config.toml
arch = "dit"
model = "text-conditioned image flow-matching model"
dataset = "photos of plants and fungi (iNaturalist)"
train_examples = 45211
image_size = 32
horizontal_flip = true
conditioning = "text"
objective = "flow_matching"
cond_dim = 128
tokenizer = "word"
vocab_size = 1482
text_encoder_width = 128
text_encoder_layers = 6
text_encoder_norm = "layernorm"
text_encoder_norm_position = "pre"
text_encoder_activation = "relu"
text_encoder_mlp_ratio = 4
text_encoder_head_dim = 32
text_encoder_fused_qkv = true
text_encoder_bias = "all"
text_encoder_qk_norm = false
text_encoder_layer_scale_init = 1.0
text_encoder_parallel_block = false
text_encoder_inner_norm = false
text_encoder_positions = "learned"
cond_dropout = 0.1
logit_normal_time = false
norm = "layernorm"
activation = "relu"
mlp_ratio = 4
head_dim = 32
fused_qkv = false
qk_norm = false
inner_norm = false
kv_group_size = 2
patch_size = [2, 2]
layers = 10
width = 192
positions = "sincos"
residual_init = "none"
optimizer = "adamw"
lr = 0.001
beta1 = 0.85
beta2 = 0.999
eps = 1e-08
grad_clip = 1.0
steps = 6800
batch_size = 128
epochs = 19.3
lr_schedule = "step"
warmup_steps = 340
weight_decay = 0.0
Rows from block 2 of the text encoder of a small text-conditioned image flow-matching model, named by matrix and row number. Rows with one number belong to one neuron. Each number is 128 + 24 x the weight over its row's rms, rounded and kept within 0 to 255. All counts start at 0. Numbers have three digits each. After the name is the row's rms in percent of the matrix's.
After each neuron's rows are labels from the 100 texts, of 14976, where the neuron reaches its highest value: "tokens" is the input token at the peak. Only what is clearly more common there than usual is listed. The data: photos of plants and fungi (iNaturalist). In brackets: how many of the 100.
# fc1: MLP up (text_encoder.blocks.2.mlp.fc1.weight, 512x128), inputs 43-85
# fc2: MLP down (text_encoder.blocks.2.mlp.fc2.weight, 128x512, transposed), outputs 43-85

fc1.320 102:116117148130133120123178152099138138182096099135162131161132171113164142145097147104102119131132120110149100130155115127171120130
fc2.320 108:151130155094105144130115101120120148106159125095128113126103147150121080156188139139127127124123165151082153114064125110119112083
tokens: "lamium" (39); "family" (39); "ragged" (22)

fc1.370 149:151152105117126149146111112115124120146153114096082162147067103145115118128154124171150170109155142103105135122125154090084135136
fc2.370 163:122131099060155143139136097164164151161159085153115129131104157105096159140103104131122123107101117145150139100127127135121117139
tokens: "ericales" (41); "class" (37); "hedgehog" (22)

fc1.498 103:162146109158151156141118118115094115122163164145156103161087109148096135142146104134138133126166115137104170133121100114110114128
fc2.498 108:154122105063113148147113107134180137166152103110119114134095182123091098154115143142139134141135145113115115098143181128132091120
tokens: "ericales" (41); "class" (37); "hedgehog" (22)

fc1.117 087:108146094098137104119174148128145141115143126136137095127132165122114135172131120121162145084114129115135162090155092139098169135
fc2.117 100:162124096062102145114112102156142125131151113104107113150127133134135095112152135145143150142130142109113139152128126125130137134
tokens: "lamium" (39); "bird's" (28); "ragged" (14); "heath" (11)

fc1.425 109:087099111101165123174118128140153099144118126139120130164149119138135118129107097128115089087090143111144135093130103133134104128
fc2.425 095:142149104101129116139138118157156148095127110096105149134137145145086112154122150130154133168115117125100135116087167118117102154
tokens: "nettle" (39); "family" (13)

fc1.359 104:120161112155144144132101101111152113148130162104134112136095115171091123129112109139162124130146135112113126099148156136129174095
fc2.359 098:126124105090126162120139113154175111113143084148121111153118144138087093135113113101119129142147104151154114091160137115088127157
tokens: "ericales" (41); "class" (37); "hedgehog" (22)

fc1.274 091:180134095127146153149125113149157126154146146160129116123142143134101139120149088171107151140124160075147174134129130112130154096
fc2.274 095:129140110055143142140126145122151125152136111102097149139118129100099097149127114107107126143110132146102134117154123103119145133
tokens: "ericales" (41); "wislizeni" (39); "class" (20)

fc1.401 091:077108093144156123138164167132119175118142152147117082138104150101121150170114117112117096094153095146172111120152123155147147119
fc2.401 079:139143095094114159119093131168150116137135126092115134105105160159097137108162144105136157171143130114088168106100117103093146104
tokens: "lamium" (39); "ragged" (28); "meadow" (26)

fc1.187 086:118122137118155117112155118142135137152154166088106111123103165103097103115143083090119094164133123163134127138096116149138101145
fc2.187 074:129114083122156145122116129139133120159149097146131122116107156138082128127077092124139129141126085079145140135149136130122095162
tokens: "mistletoe" (38); "pine" (34); "mojave" (28)

fc1.76 079:143096090136137149159121102155131141145143118113140096097130151123142177167085145143151096138146132164118090103102122119167135113
fc2.76 062:113154161117162167154105146093166109130116139095152128120125118155159091159110119091123111095144145106131164141081181154105148113
tokens: "lamium" (39); "ragged" (28); "apiales" (25); "lathyrus" (8)

fc1.342 093:093146129110095119154111109110099108122156177107152121137123116120170155149102149101150101129102122082105173119127108146149099135
fc2.342 077:153167158144098118156168129098101127118163125125105122131103101109146135115180152116132126116154153088077105138109146134138129103
tokens: "nettle" (39); "-" (28); "fabales" (26); "yellow" (7)

fc1.137 088:122156095126154106135143116147144140127137129146146153145125090154113132120139105126094151130084152123085138150154129141085132140
fc2.137 072:146112168105152111148099142129097126082133104168131113106156168119153139107180097133137128134092097124160148128093112129121126142
tokens: "," (61); "<end>" (39)

fc1.237 096:162121148117114137116111101140111121156130103111088162107087146153092103130111153118139092134153170129103120089119136123085133144
fc2.237 086:149117109057113124110120137122164115139159081109121132114124112142114115117099133130115156138086099116107115131126154112115105128
tokens: "ericales" (41); "class" (37); "hedgehog" (22)

fc1.61 114:118087137150152108148139141108102145143140119146154099109154152104142135125139138114103109117118109168168125122141098111168159121
fc2.61 140:168163140155115133152119096087140122092151164110096148139087124169143069144135160115166142123168150123117150110077139121122092074
tokens: "lamium" (39); "family" (38); "ragged" (23)

fc1.255 104:149112089137118158142134133147131121121108095174115136115154131147135110143140146146127123105100125079161118092149099152098150098
fc2.255 109:158138145048103142107124139148120120119149100102144159107107115150131129105142125137134137121140127147136151150107142112148119123
tokens: "," (87); "class" (13)

fc1.177 100:117130149150166122132124116099118141130118147179121102102145125103136144159148124127063139094094119159176098164135098163129111093
fc2.177 117:132165104149125119148113125094171140084131140088121163113080141141151083118163149113158126127128138162099155123100132119111112078
tokens: "lamium" (39); "ragged" (28); "cressy" (12); "dame's" (11)

fc1.245 096:134099124134151162146159168119119163155090101151158112112162114110154167114149085154131134098091157120191111088131124139126111136
fc2.245 094:131127129091137115136096123130121142135171132128123123116088142136120118113161141106162132165143147121115131130129166149110117133
tokens: "lamium" (39); "ragged" (28); "apiales" (25)

fc1.41 097:140114076137159111110144161157105143115163108103152138100089151139176095102113155120153132155156185130121150108157140103113102152
fc2.41 097:097115135094115109099158112134154160137100134130093107154138168118141165149102095166157126109129113060148151126150099152091128182
tokens: "nettle" (39); "-" (30)