From a checkpoint of a small text-conditioned image flow-matching model.
Model: 8.71M parameters, text encoder width 128, text encoder norm layernorm.
Rows from block 2 of the denoiser of a small text-conditioned image flow-matching model, named by matrix and row number. Rows with one number belong to one neuron. Each number is 500 + 50 x the weight over its row's rms, rounded and kept within 0 to 999. All counts start at 0. Numbers have three digits each. After the name is the row's rms in percent of the matrix's.
After each neuron's rows are labels from the 100 images, of 14976 (inputs lightly noised), where the neuron reaches its highest value: "top examples" is what is common among them. Only what is clearly more common there than usual is listed. The data: photos of plants and fungi (iNaturalist).
# fc1: MLP up (model.blocks.2.mlp.fc1.weight, 768x192), inputs 0-95
# fc2: MLP down (model.blocks.2.mlp.fc2.weight, 192x768, transposed), outputs 0-95

fc1.262 105:397562470550587462514499539516487542406501490495589551445435575532512555521482470491507485594588484426477521510499548575515477553497504416517523451452546426518431520484499511538506477448530469477491501509442459476453456353482441500553589383470497539565523511536533523460471494541583534549
fc2.262 101:559593529446560527512447548535433551558532547508533461491517444500498504471455508501600567484445585448537524568540513494512455486558469514510506481479498471513583478524545563521467564518482447504517468581473462537489526488403437487490523580492530603409459462505530580523462538366529513483
top examples: order Lamiales

fc1.478 083:441477431463477513502550499478465432431548503447516568465510550470489488496441464562500520596444455579503477456638581502521611433508465424564554376489481528515501427494535514543564514474488469432491491487490534423467538579479422464453489413481420507562548566508571474428489557611534487502
fc2.478 076:582502455487514431451432511529507495521474474567573475445475562498487551434520458434489445543468492432510507464472446493572481425498507436545468481461505483519468560564493466555452468552564512484438496490402534542584514493568473535455506503533500467590535482536512472538483454510510469461
top examples: order Lamiales

fc1.91 129:467509457489535443518506529534476448474461481578500453528672449497548464539533528452425483575588585501555495525478521463566595515537547497506561539454485478497431536564478400472446463531452563498435438468522519507491478466478518422480438516485532472487373428522505523448553562440405549497
fc2.91 129:544603456392503481482539500475550537510380497454465493597501498487524473488465521497545553488503495450505519483493403515579503530540493567452467491458502506570488524537538597522430484459474505505481540530483505518486470491522518538520508566445501574524528469481466561483496519497548499585
top examples: text has "common"; order Ranunculales

fc1.412 091:400543527482526533450538468539451374467565406568537448541521472455545585445490445529459532442479465449570434528548464529535477569493477455431482424576491519545493415604523499423508495464447528545541596584483520447506443511510483461536431561500529566485482558549545459513521386455533540558
fc2.412 087:574617503514500449437521479545581494539599459567429518507524439475445517477521458550508456463505471552467524633488455451611595502464415430485480502516523453574549488467472510520532477518482565571517438413558515515442556498547554580516479489495478445621522496535541482409525532383568480420
top examples: order Asterales; family: Asteraceae

fc1.411 115:438473506524531429541528562539435467535508491495481461531556507556461485552551523451473476510511537465469502513514619483473553533561511437507507462452603518519538544500582437515482563573418480537473423568456490558558508471500436490472424478455553481558414470525412540535519489495512513581
fc2.411 131:511578476466469502528496486568627498474421532474472495557478496515498526444520574468508584532543509556518484465488413474606539494516455549397521399537486461623444483542459567481404417393485525495490508515497466473500557526493583408471514528567530596520517501493502477527496486579516491528
top examples: family: Asteraceae; order: Asterales; text has "common"

fc1.304 088:423525562481509506593545581473471496570559483444512516514590461522500498501489531512491398528632568454436501472500592486480486516517456381524498459463495553471510551530476386468524517606505531444463440633537534568428513599482575500406509450468463529480402491588514469429487567450491498547
fc2.304 083:481632534505556487553510480504622518428553538529477446504430473518461539597496484525463495467409536541437509517568463545528560540579478482538483432521494488603392536493457539561484481609452534533503518429478463541462577596493453384543546608451495540554460556439451484492499495466442559504
top examples: order Ranunculales; family: Asteraceae

fc1.761 079:558424472543511467467497504493531510587515525555563460598534522457556446529462552565526502546529516487537565583558632411504483581481522483471466501497435537547550451566522436443447461459459461443482499561518523606533496594470441532445589536554453521462445550457456524551609479516569571569
fc2.761 070:458535443506415546481537507480460458413421468475544479565571511546534446466502504417429553451535496481483480571478471476399530463538537553507539471497485460534526522511518635548539567483437485582497531440529549445461532461461380491521473523506506564448567522555442472457492509519479558540
top examples: text has "common"

fc1.201 083:545526583599472416558576432545454544521577452458535514504494559507543553412489538531512617465556498553509495451429448472447450466500566514453541566548454479473451455481478564530583456600536459503456503559563538490527422450528540438495465494471500534461529548495562525534446580522471510506
fc2.201 079:518549550470482457539492544455499500412515459521516458428548539527395465528518506454531525521603546523527523493549578484502494477425445569581443552546520447584491462490484495544606554536560570450469505458548521497453455527477438471487431508469486463544498445523390546430472502423491520464
top examples: order Asterales; family: Asteraceae

fc1.498 138:520513457515522446518467531524533439448523487501561546561574485518499492472505525479431524490587543473469460507473431533518598516423541469615531467520531496506451502552530508464484456437489459529486509499512461481476484488511447476463477354486444425528462490451476438397440481512484613434
fc2.498 157:466453517511496465485612516580515480494479484497466459529575483530501504462518523440565496420501513558505512523487491487512453529526516469439523527522482474566496552495442344496525510516502565503512526562510481510536590470452377437488544371507385495446491497519569438560491475397466453598
top examples: order Asterales; family: Asteraceae

fc1.415 096:485562468461436423557462514450512431388532475490595439429547480559412545573584413481577398610519528557462514516540508503570505444569455418459468485556573465483495451559513443552534553445556544515546548508505548521482507463546409392444581430470535541450558491442542504535466474545582569428
fc2.415 093:475619498480599497475480540558560446498450463455421434454403529544600477555496580484538513459517466584590493631507474476505504513505565449586475485492544512570535481550590539528511465462516506472469497522462462491539522583527532538475463508406449605400511508494521465539501498410470548537
top examples: order Lamiales

fc1.515 085:525440494535471552514489492457564462454517507445526419474512495449433525455430467377457518432482585418569542572615557611458562476458463398475443534525492424474552500500442500534508499451462418511546523458456551516548443414466460475523369473586393591446448483539541554475555522477435450469
fc2.515 082:506492542503386548547566441560467496531561515472482538605486447475432552525557447543406338426409506460513561413466490484464481512580513486539510518496450463506550437445502505476460501494471342538497543391485490542444512476482426466491444495563609454515476505520456505536564457507521463542
top examples: order Asterales; family: Asteraceae

fc1.473 090:588546558565457461469580437475510485566488535485558539540502503456492448488522545507431502432588533537540565499538439501433500550546632453565481608409448448481545461604520471535533466537388424527439498470572502542549513496461539510525396471452504478410410533565454532476520543493404505483
fc2.473 082:538671478475501498461536502450473549496570474437564552492556516502381458501515408510410491552562475419439469520514521462515529526516563450530473499492533560565514505467499497485507441596453549392548542500532517541432528525505442520474494461492499463475508518466380485433581449434431477460
top examples: order Ranunculales; family: Ranunculaceae

fc1.689 093:471504466462457524506546485481515452414474497564540541457534450504469608509541448509536498612510481406534499508505630605551424533497471507538536487499542387525480488532470520523541544529457518491562562482539532457535491401545512379499459543534505512497461493538490463533595466529507515501
fc2.689 098:509495515405517554559443556558384505489504572424471470475547530466577468523521541546492504495401553475506457548470469461473463495417474516438513462537493455446510465455573563479517438396506485437497571518582544498494572486487392645548516447462482534448473494534438546406517504441537440489
top examples: order Lamiales

fc1.101 110:444477537527460494517539547561463452439582483480492499529532518542434492499444579517482551555452518479442506530528566484467489589553489453481546414485542551482490461478556379439517514555460535551516465583528435495511441436466430485463426397466491518498511466506442431492523536526466544482
fc2.101 100:508475566508476516550490407481498482511475460504421480565432501457513544487468515465572482496426486591563490579508382471458471496549525424490484569372489490557413525509536536489408510459440527497498531483473457548525562485526565387540499496557464446444504505529565509604545498528500459519
top examples: order: Asterales; order Ranunculales

fc1.345 115:532450522477498457464506437524507407508553459440531474486521462563463482492468521499444607468555520512459512514448508483546482473560552458526462492480556480524466554455526550466476571486468476507471486455525527454432539467452499547463510481478459449487483481488423445447463521392472469482
fc2.345 115:470421483538511522466512491381535529454557533471482506430503496539581487540465461453480610476365470499484500570482531448547402510398517467611501469586446563511407501474526400487442612583549583456526477435476492491432547407566445504500488581460548402465487541527534553534493561474524490477
top examples: order Lamiales

fc1.205 100:450397448487469411542506519462527485476516532516548485520591442525541506471531564455472489495493453500457550429534473522483482552508486456556497540552549452540435565556570534517484468574396493468422556499461438503505543470478477519508386543379557445478438530528568576502508505419427573446
fc2.205 100:508507497589455531456493620436584507526478471476493481429464473487528450562489484465582478520464457550477489489454413474497512528537566477577535454415532480624501461467455454524528471514496495292519444511539471546433578458596455500508521559502535595583508512505538497329475494515552469578
top examples: order Ranunculales

fc1.664 119:450550429553491456491453504417550443431465524540515482505542521565495533574548491535537478565608508531544498583538537540546498582520505476560495508502504518501441548509482533571501419390525453485410478505422496482480420403562434447455501467429544457448448473497479514411477556550499511447
fc2.664 115:533580515420577494488582440456442521512450419443479517478495515485391476528526510529549504427428489498647469441496560526445500455574507465452500622445535444494511480487503578485505489479529493518513471479517475490450450542530483522512507535481551536401511439515500464497486518402553517542
top examples: order Lamiales