From a checkpoint of a small text-conditioned image flow-matching model: text encoder norm layernorm.
Rows from block 2 of the denoiser of a small text-conditioned image flow-matching model, named by matrix and row number. Rows with one number belong to one neuron. Each number is 500 + 40 x the weight over its row's rms, rounded and kept within 0 to 999. All counts start at 0. Numbers have three digits each. After the name is the row's rms in percent of the matrix's.
After each neuron's rows are labels from the 100 images, of 14976 (inputs lightly noised), where the neuron reaches its highest value: "responds to" is what is common among them. Only what is clearly more common there than usual is listed. The data: photos of plants and fungi (iNaturalist).
# fc1: MLP up (model.blocks.2.mlp.fc1.weight, 768x192), inputs 96-191
# fc2: MLP down (model.blocks.2.mlp.fc2.weight, 192x768, transposed), outputs 96-191

fc1.498 138:464552519509537520530491482404504529562455574465449488539502442467571502529506518521457568548551488504532471532483550463504507472556536508506487506511503550512498453536526582504528440466513584479483509497455372518362366494531516475495506482443479411433540521498430505501513467518515558537
fc2.498 157:517484439478509452489564474472486517493482456546464457532517492520481492493437502510444506544435448480502455459538521456477478415476460505526472493514477500524504492523559478517515490459507513469473578488470543522420587558469538471483549479450463531589614453494437517642497492495539607510
responds to: order Asterales; family: Asteraceae

fc1.689 093:450561476465452489500529501521499490426530489447461387526591512508446520517588570455506554468517550516403483497483509549500552533494543510442392476465475485448501504535539462479511535456433486543508572486449507483485535534532492515507511527501486555554489455538582489575556501456383485519
fc2.689 098:451459573545451535441442497453467546518465460506511399487498526467488542478557445528474510457453532494551594451500504451511506556490497519517515531496517504491524470399550478515474559487545497547489491487456464497509522515528569456497520477504554604515561486458571516426546537453573528503
responds to: order Lamiales

fc1.471 156:434532467485491523475522478551495487523546592430510528543546534519600522530582534534477523516500517522449524509439521628510551454492472420502558505519445545472500547479557519519576526441469500457513524491464474482514461518513483481484492532560501455478462486445511480514567542450514493483
fc2.471 201:464502362503563552535440504523508495498533584537519477529517568520574471483543506478551498510538511507536476471487513580496543564494564548546508520474436511486468542495582514500482521494595472499486535498425473501494495463509410493493543428490599451514460527503512509535438488522518432529
responds to: order Asterales; family: Asteraceae

fc1.415 096:472512512501569517480551552581503502484513546435565385566493517474478421512451490475450517498504551501544495457534505522460508488552510527463513534476522484487493497453445505473503461500472566430460528527456535523503586519503512440484530449532536507493533441450494527505536515508510541496
fc2.415 093:464525513541497558469494535502533496463536499488423425541493443478448479598500521533495473521499500509537527397489520522529577630524527498501464487491441485460539521465518516503520498443520461480547406476515564497506519500492519466507509596456561600542525454536507506458480450498535482527
responds to: order Lamiales

fc1.174 110:440474442460518501538477503475537480558538508464484513444449525510533521527481509537464516543534465489500453546430482500609430448496515499525548457453517479496522472533512518545515473518558513477490468446479386561414408505511524477506473413362469475562509572478490522475563507521521544537
fc2.174 109:519490555428506515470470482558466488526493496597454436492513556465508477506494556510461478473390525498537496470584524519423504513528499510504456473438524514480507530573477465475446493490466518457476508499422503480467472514473520511467480518551452548527501481492455494638471537529523527499
responds to: order Asterales; family: Asteraceae

fc1.91 129:445568500428503519521498520495428512574554586486517472399486499474541432534545467529513492497525502497504437477476562552499482458500450471461603520576531560509448500510488523492524543471515511471504534470421446495514567500492547443486544423508522408544500509533457509470545545468485522551
fc2.91 129:517479624582478510484574533500508554488473540556531483526516530491403514636573537477566489504511463514521446553569509526546589614490476517419480473524446482482520496469581501489354563479485487533529429506519473494512511519480540556533508470498534399536442491516504511472475464511496502541
responds to: text has "common"; order Ranunculales

fc1.116 112:430525451462467529480517489446526497502500464411548548579486516453515507490535469469469490472514454527551530519452482464494533513578503434462492532494514498522529490504567506499531486456473505456512525502469446497410370474492477448500485518426499416462510549494423532480503462506526606523
fc2.116 107:425470495480514527510531526615497496504484493565471506532503569499581467474451519463462557505386461477545539453539526496508474466476432559498482545428480476549570557509605544476457504497485494509491549503470502521442472483497451491519500457521503483504558539501437470608502508460494596524
responds to: order Asterales; family: Asteraceae

fc1.473 090:453525412454528481499420473499525528514509515470475530436503553512642593493492493548468440561489539488501529484487553589533497470479504430531568470536490503454478530537516497535511517485515514430518482496492521508524441527458484498542518561456509433497489547456513538499498507441462456508
fc2.473 082:469466573564518541476497551575489464459480619551584505452536558457533557443514513541484456476517456516525422436584489466528504526530466551510472504491413547473452556507512488449500568473532505484538475496469567512495453496528534532478433529573542488541502529520539474470442538510509479482
responds to: order Ranunculales; family: Ranunculaceae

fc1.293 091:442519520492523452530521473500518463455515437487572471524493577485533580453575478549494464478548546459415486526504463573542505454449454453513433486490489498475491463507467455470555557531528464512479571430507479512549537497515465475492510502560542547551535444462566465389544505467419467472
fc2.293 083:490459518571552511489537497492543446551513397508454405536443454514522554542492519467504544531494520519456528471451553459537522465491535536487558462508441476490553520445542463453552543532556520565522522510495492495507560482543539534530474536467462481486490440548557468378496482462608430469
responds to: order Asterales

fc1.262 105:465556439426497489498513560498519537512481488478518441496527559500433507531501542541536508503504500469533497460470526435491556453567550527469394541483471484465503446475523509479558512492561486515400519495400508448498501473526507477552582494475519448419568402544483516513453477526463412514
fc2.262 101:456534517538516492491478529555510489525537582517471478479488444465426567612500500530445523486416485477452419371477490547533446647503502532440503538481451501471493485516548520450480527484494486505486458522498508500532567438489525464486505462485569505468550439501533461455417570523521521481
responds to: order Lamiales

fc1.761 079:531506482490511531527553446462545492468471483451506438455483516536559504496455424475455536456465473461529556555533490450527486495500428445484494510540500501447451554505487535482480493434568578517465544419526478553450532473475575464518489385536456530493518535450568461529496496499535516446
fc2.761 070:583484523552420506440470450552472456484502477499481506482451553521461501505580562449550469478446490489566451561551539542526542474529470449480473532508548531544578439439518459470534470531455597504519525484530573525487498562475469574538464495581520460513402473490480452480429450540480471538
responds to: text has "common"

fc1.664 119:462580427522557515544547527562474502540455517509543469504506541486451418540506467499555539515528549513525483435493529517429562473504554534507495576481493557547484491575482506534500445472463552479446493524424423455467522503471485409522561467523498457471418530479443498509564564442430537544
fc2.664 115:480517519542430521496534581501492484497520567508434411520520455520471475599528524523524475456527492505467518516525454520502476645429449548399506475504454428525542543475558501502409529412421445503516413502489513495538570505496530478483507501479606502501538544500474519464491520511516469520
responds to: order Lamiales

fc1.205 100:478511489493568510520476551490465515555559451472463555511546472509536563514595484558520519495485493461465578491591544546472499467503535431511583514499485482489435427527540534519490559478413490435439537488515445534514466490522507460498548490537515433516440472480483492470491529508522590629
fc2.205 100:466468468509518485508546508546537475490505526490527577546491499473503533531465477514552521529494494499506467415565545593486485527429522530538514515432484530481564502507533489471552498489525428566500475504394462539526542442494481459514509510561471495493564439492492496500436517511520492583
responds to: order Ranunculales

fc1.441 094:482518448475559500556486454511490548497527536437537458476500495470509534516482471562457559523582486548453480480453538504451454517498491504452587471524458480524511536534478548490502436479528496483496475489540419574456391507454578527568457545452526491503543543527497481497511506487571564515
fc2.441 087:502534494425439493488474489570536506467523591611538447447436541473492511472483480452495469524485523450479469574579544506473483563538471542507432479471464464515532580500518465504426473476500439497477487482441532504585432480464482494494483474577552568550455549479558499598560466529515515466
responds to: order Asterales; family: Asteraceae

fc1.646 107:516490486456483473471563469442525468554546419490480530561516534429526554513558448512455524484454617458496412484521508471441553429549459427513464508556500520537497474531522515503530528509516463465442510501448449495442373455555519425537532567530488529454533478496536527492478531481494521464
fc2.646 099:461476428523518511547545456578455483525488573574500535551526535482582515484518462493560528460400500514506547394523491456451475450449537499452512505510507525497513497487584479510491473509586455481477575500479422520401526509514469495505522511497473572540584493493523462496442534524591539466
responds to: order Asterales; family: Asteraceae

fc1.85 090:542487458533502487526509505512508470483448417510478463464485545505524559441475525491373456466494485534489423453532558532568456538451546525537536435462538503490524525522442464471469493502486508517501522534545506469520448481552519495486483475527462431520522485533548479458561520531575422489
fc2.85 080:571446582556491556396528435436541478465557545549526469495468575458523495479540516485519540524373533509565525476490463452431530465490419424473494490503541538512451465511491523554452533446460649502480500497469500446564490501491560460482512506552484502525462516491549500465450457515440537544
responds to: order Asterales; family: Asteraceae

fc1.411 115:515535466482521473475550455464512470568522528532512438430514495420557498497515488456468481483473486441516532474571560566492427528523486543517488462629492540515542524538447512496474490510491520517503561445410514513510614517526552444494525377488497396499533548547458524483467583453496578499
fc2.411 131:515504587576495545469643471507468472478536542497517517522492505519402482551572490497540530502489424502549460511540508500542555501530555527427552517535478499477512527461602493519531557479509525475557527506548509508515475479518498519506450513541479401475403468509475473470494439477578525533
responds to: family: Asteraceae; order: Asterales; text has "common"

fc1.412 091:424474501446511531496501559535450497480518545438525543427479528468555501558529441521425502575520500442490427503516513538480522443504474470469484531499480545530486493488573469523477525474496530470496496448466542547571467476540549459465445556559522527511507545456534404543545544517430568512
fc2.412 087:467537498548510569475501469527504466456526437476550422459495511508483508501512524487554480512454463479460536388417537473545538464505486550462572475527472477434508499450552537513460556523534475488466505492483475448491499488507465514518491447534573501475518495476521533487350531509455517507
responds to: order Asterales; family: Asteraceae

fc1.345 115:526490455448488549529505524506471486530529433455489564555492640500585541514479504478534478485478502540516550487546538510465584467551439490491557525513512457591515502529411508550418615498404417500485489432528456490429421396484478447465514498487457479473514491516420527557491536451467602518
fc2.345 115:458475489476585541508495547553475473508524554547527551465429670472525519527521506509486488476497559495509529434510499500490549501504528524472497557467545526538505562494541551479499451500518455458487520474476536500470493479480518547521517563550499476494534522508455497481417513513542558463
responds to: order Lamiales

fc1.304 088:450549499520513475536514563446440494541556456481463540481495508513563551494451498540467530512495482541500525464571522576524465519459483426531503443541463515416463428497529475519482521501462510524501473476547447544546521473520573537454521526466526412507510528458414496489478525529481546548
fc2.304 083:542545509538514593480526479523447505509507509547517512554511563489438500428538452548512478559514485510463486475579480518518557548507545545517503476528472473508543491466570502510496509528552554518515493453474542514456494510482456460532399490576445532527462398477494527567515555524502540566
responds to: order Ranunculales; family: Asteraceae

fc1.101 110:556503506499518473527477491442518536562500531491475529433532491457479510559563493461480529536515457511514418565477492523525507449474536511545531418639435510472531499506469491555556451524506491478473548491533426525389561521458543472508529427502429499572476502513497490374496548450496384468
fc2.101 100:578508490553496467460538489353503489511478434431506505464478494495485512472547458514586506485544447481542576443493508514493572540504524439477533481497535465555596487476518485536462503502478489495524528479529535528394488578479603494490479526480432548477504429479461465456463436525504427483
responds to: order: Asterales; order Ranunculales

fc1.478 083:558512534497537521458554479545561470493492521444448444442577497489448447581483553501545521478505477493485490457569441529419533528577505536471532516477448508514470480450443467449549583518497488528569516509502460455456502562502442447470547499518440534496492557469440490560515503508477484502
fc2.478 076:555506474501512565564578437428432487499481573490585488568471469504498554524486495512554462520596471444518513454547519535471428613470515562516454542450568503411440490474468474491482448527485463526557460467558405499466535455522566391546510488464555512475516478494509548520502488546517603479
responds to: order Lamiales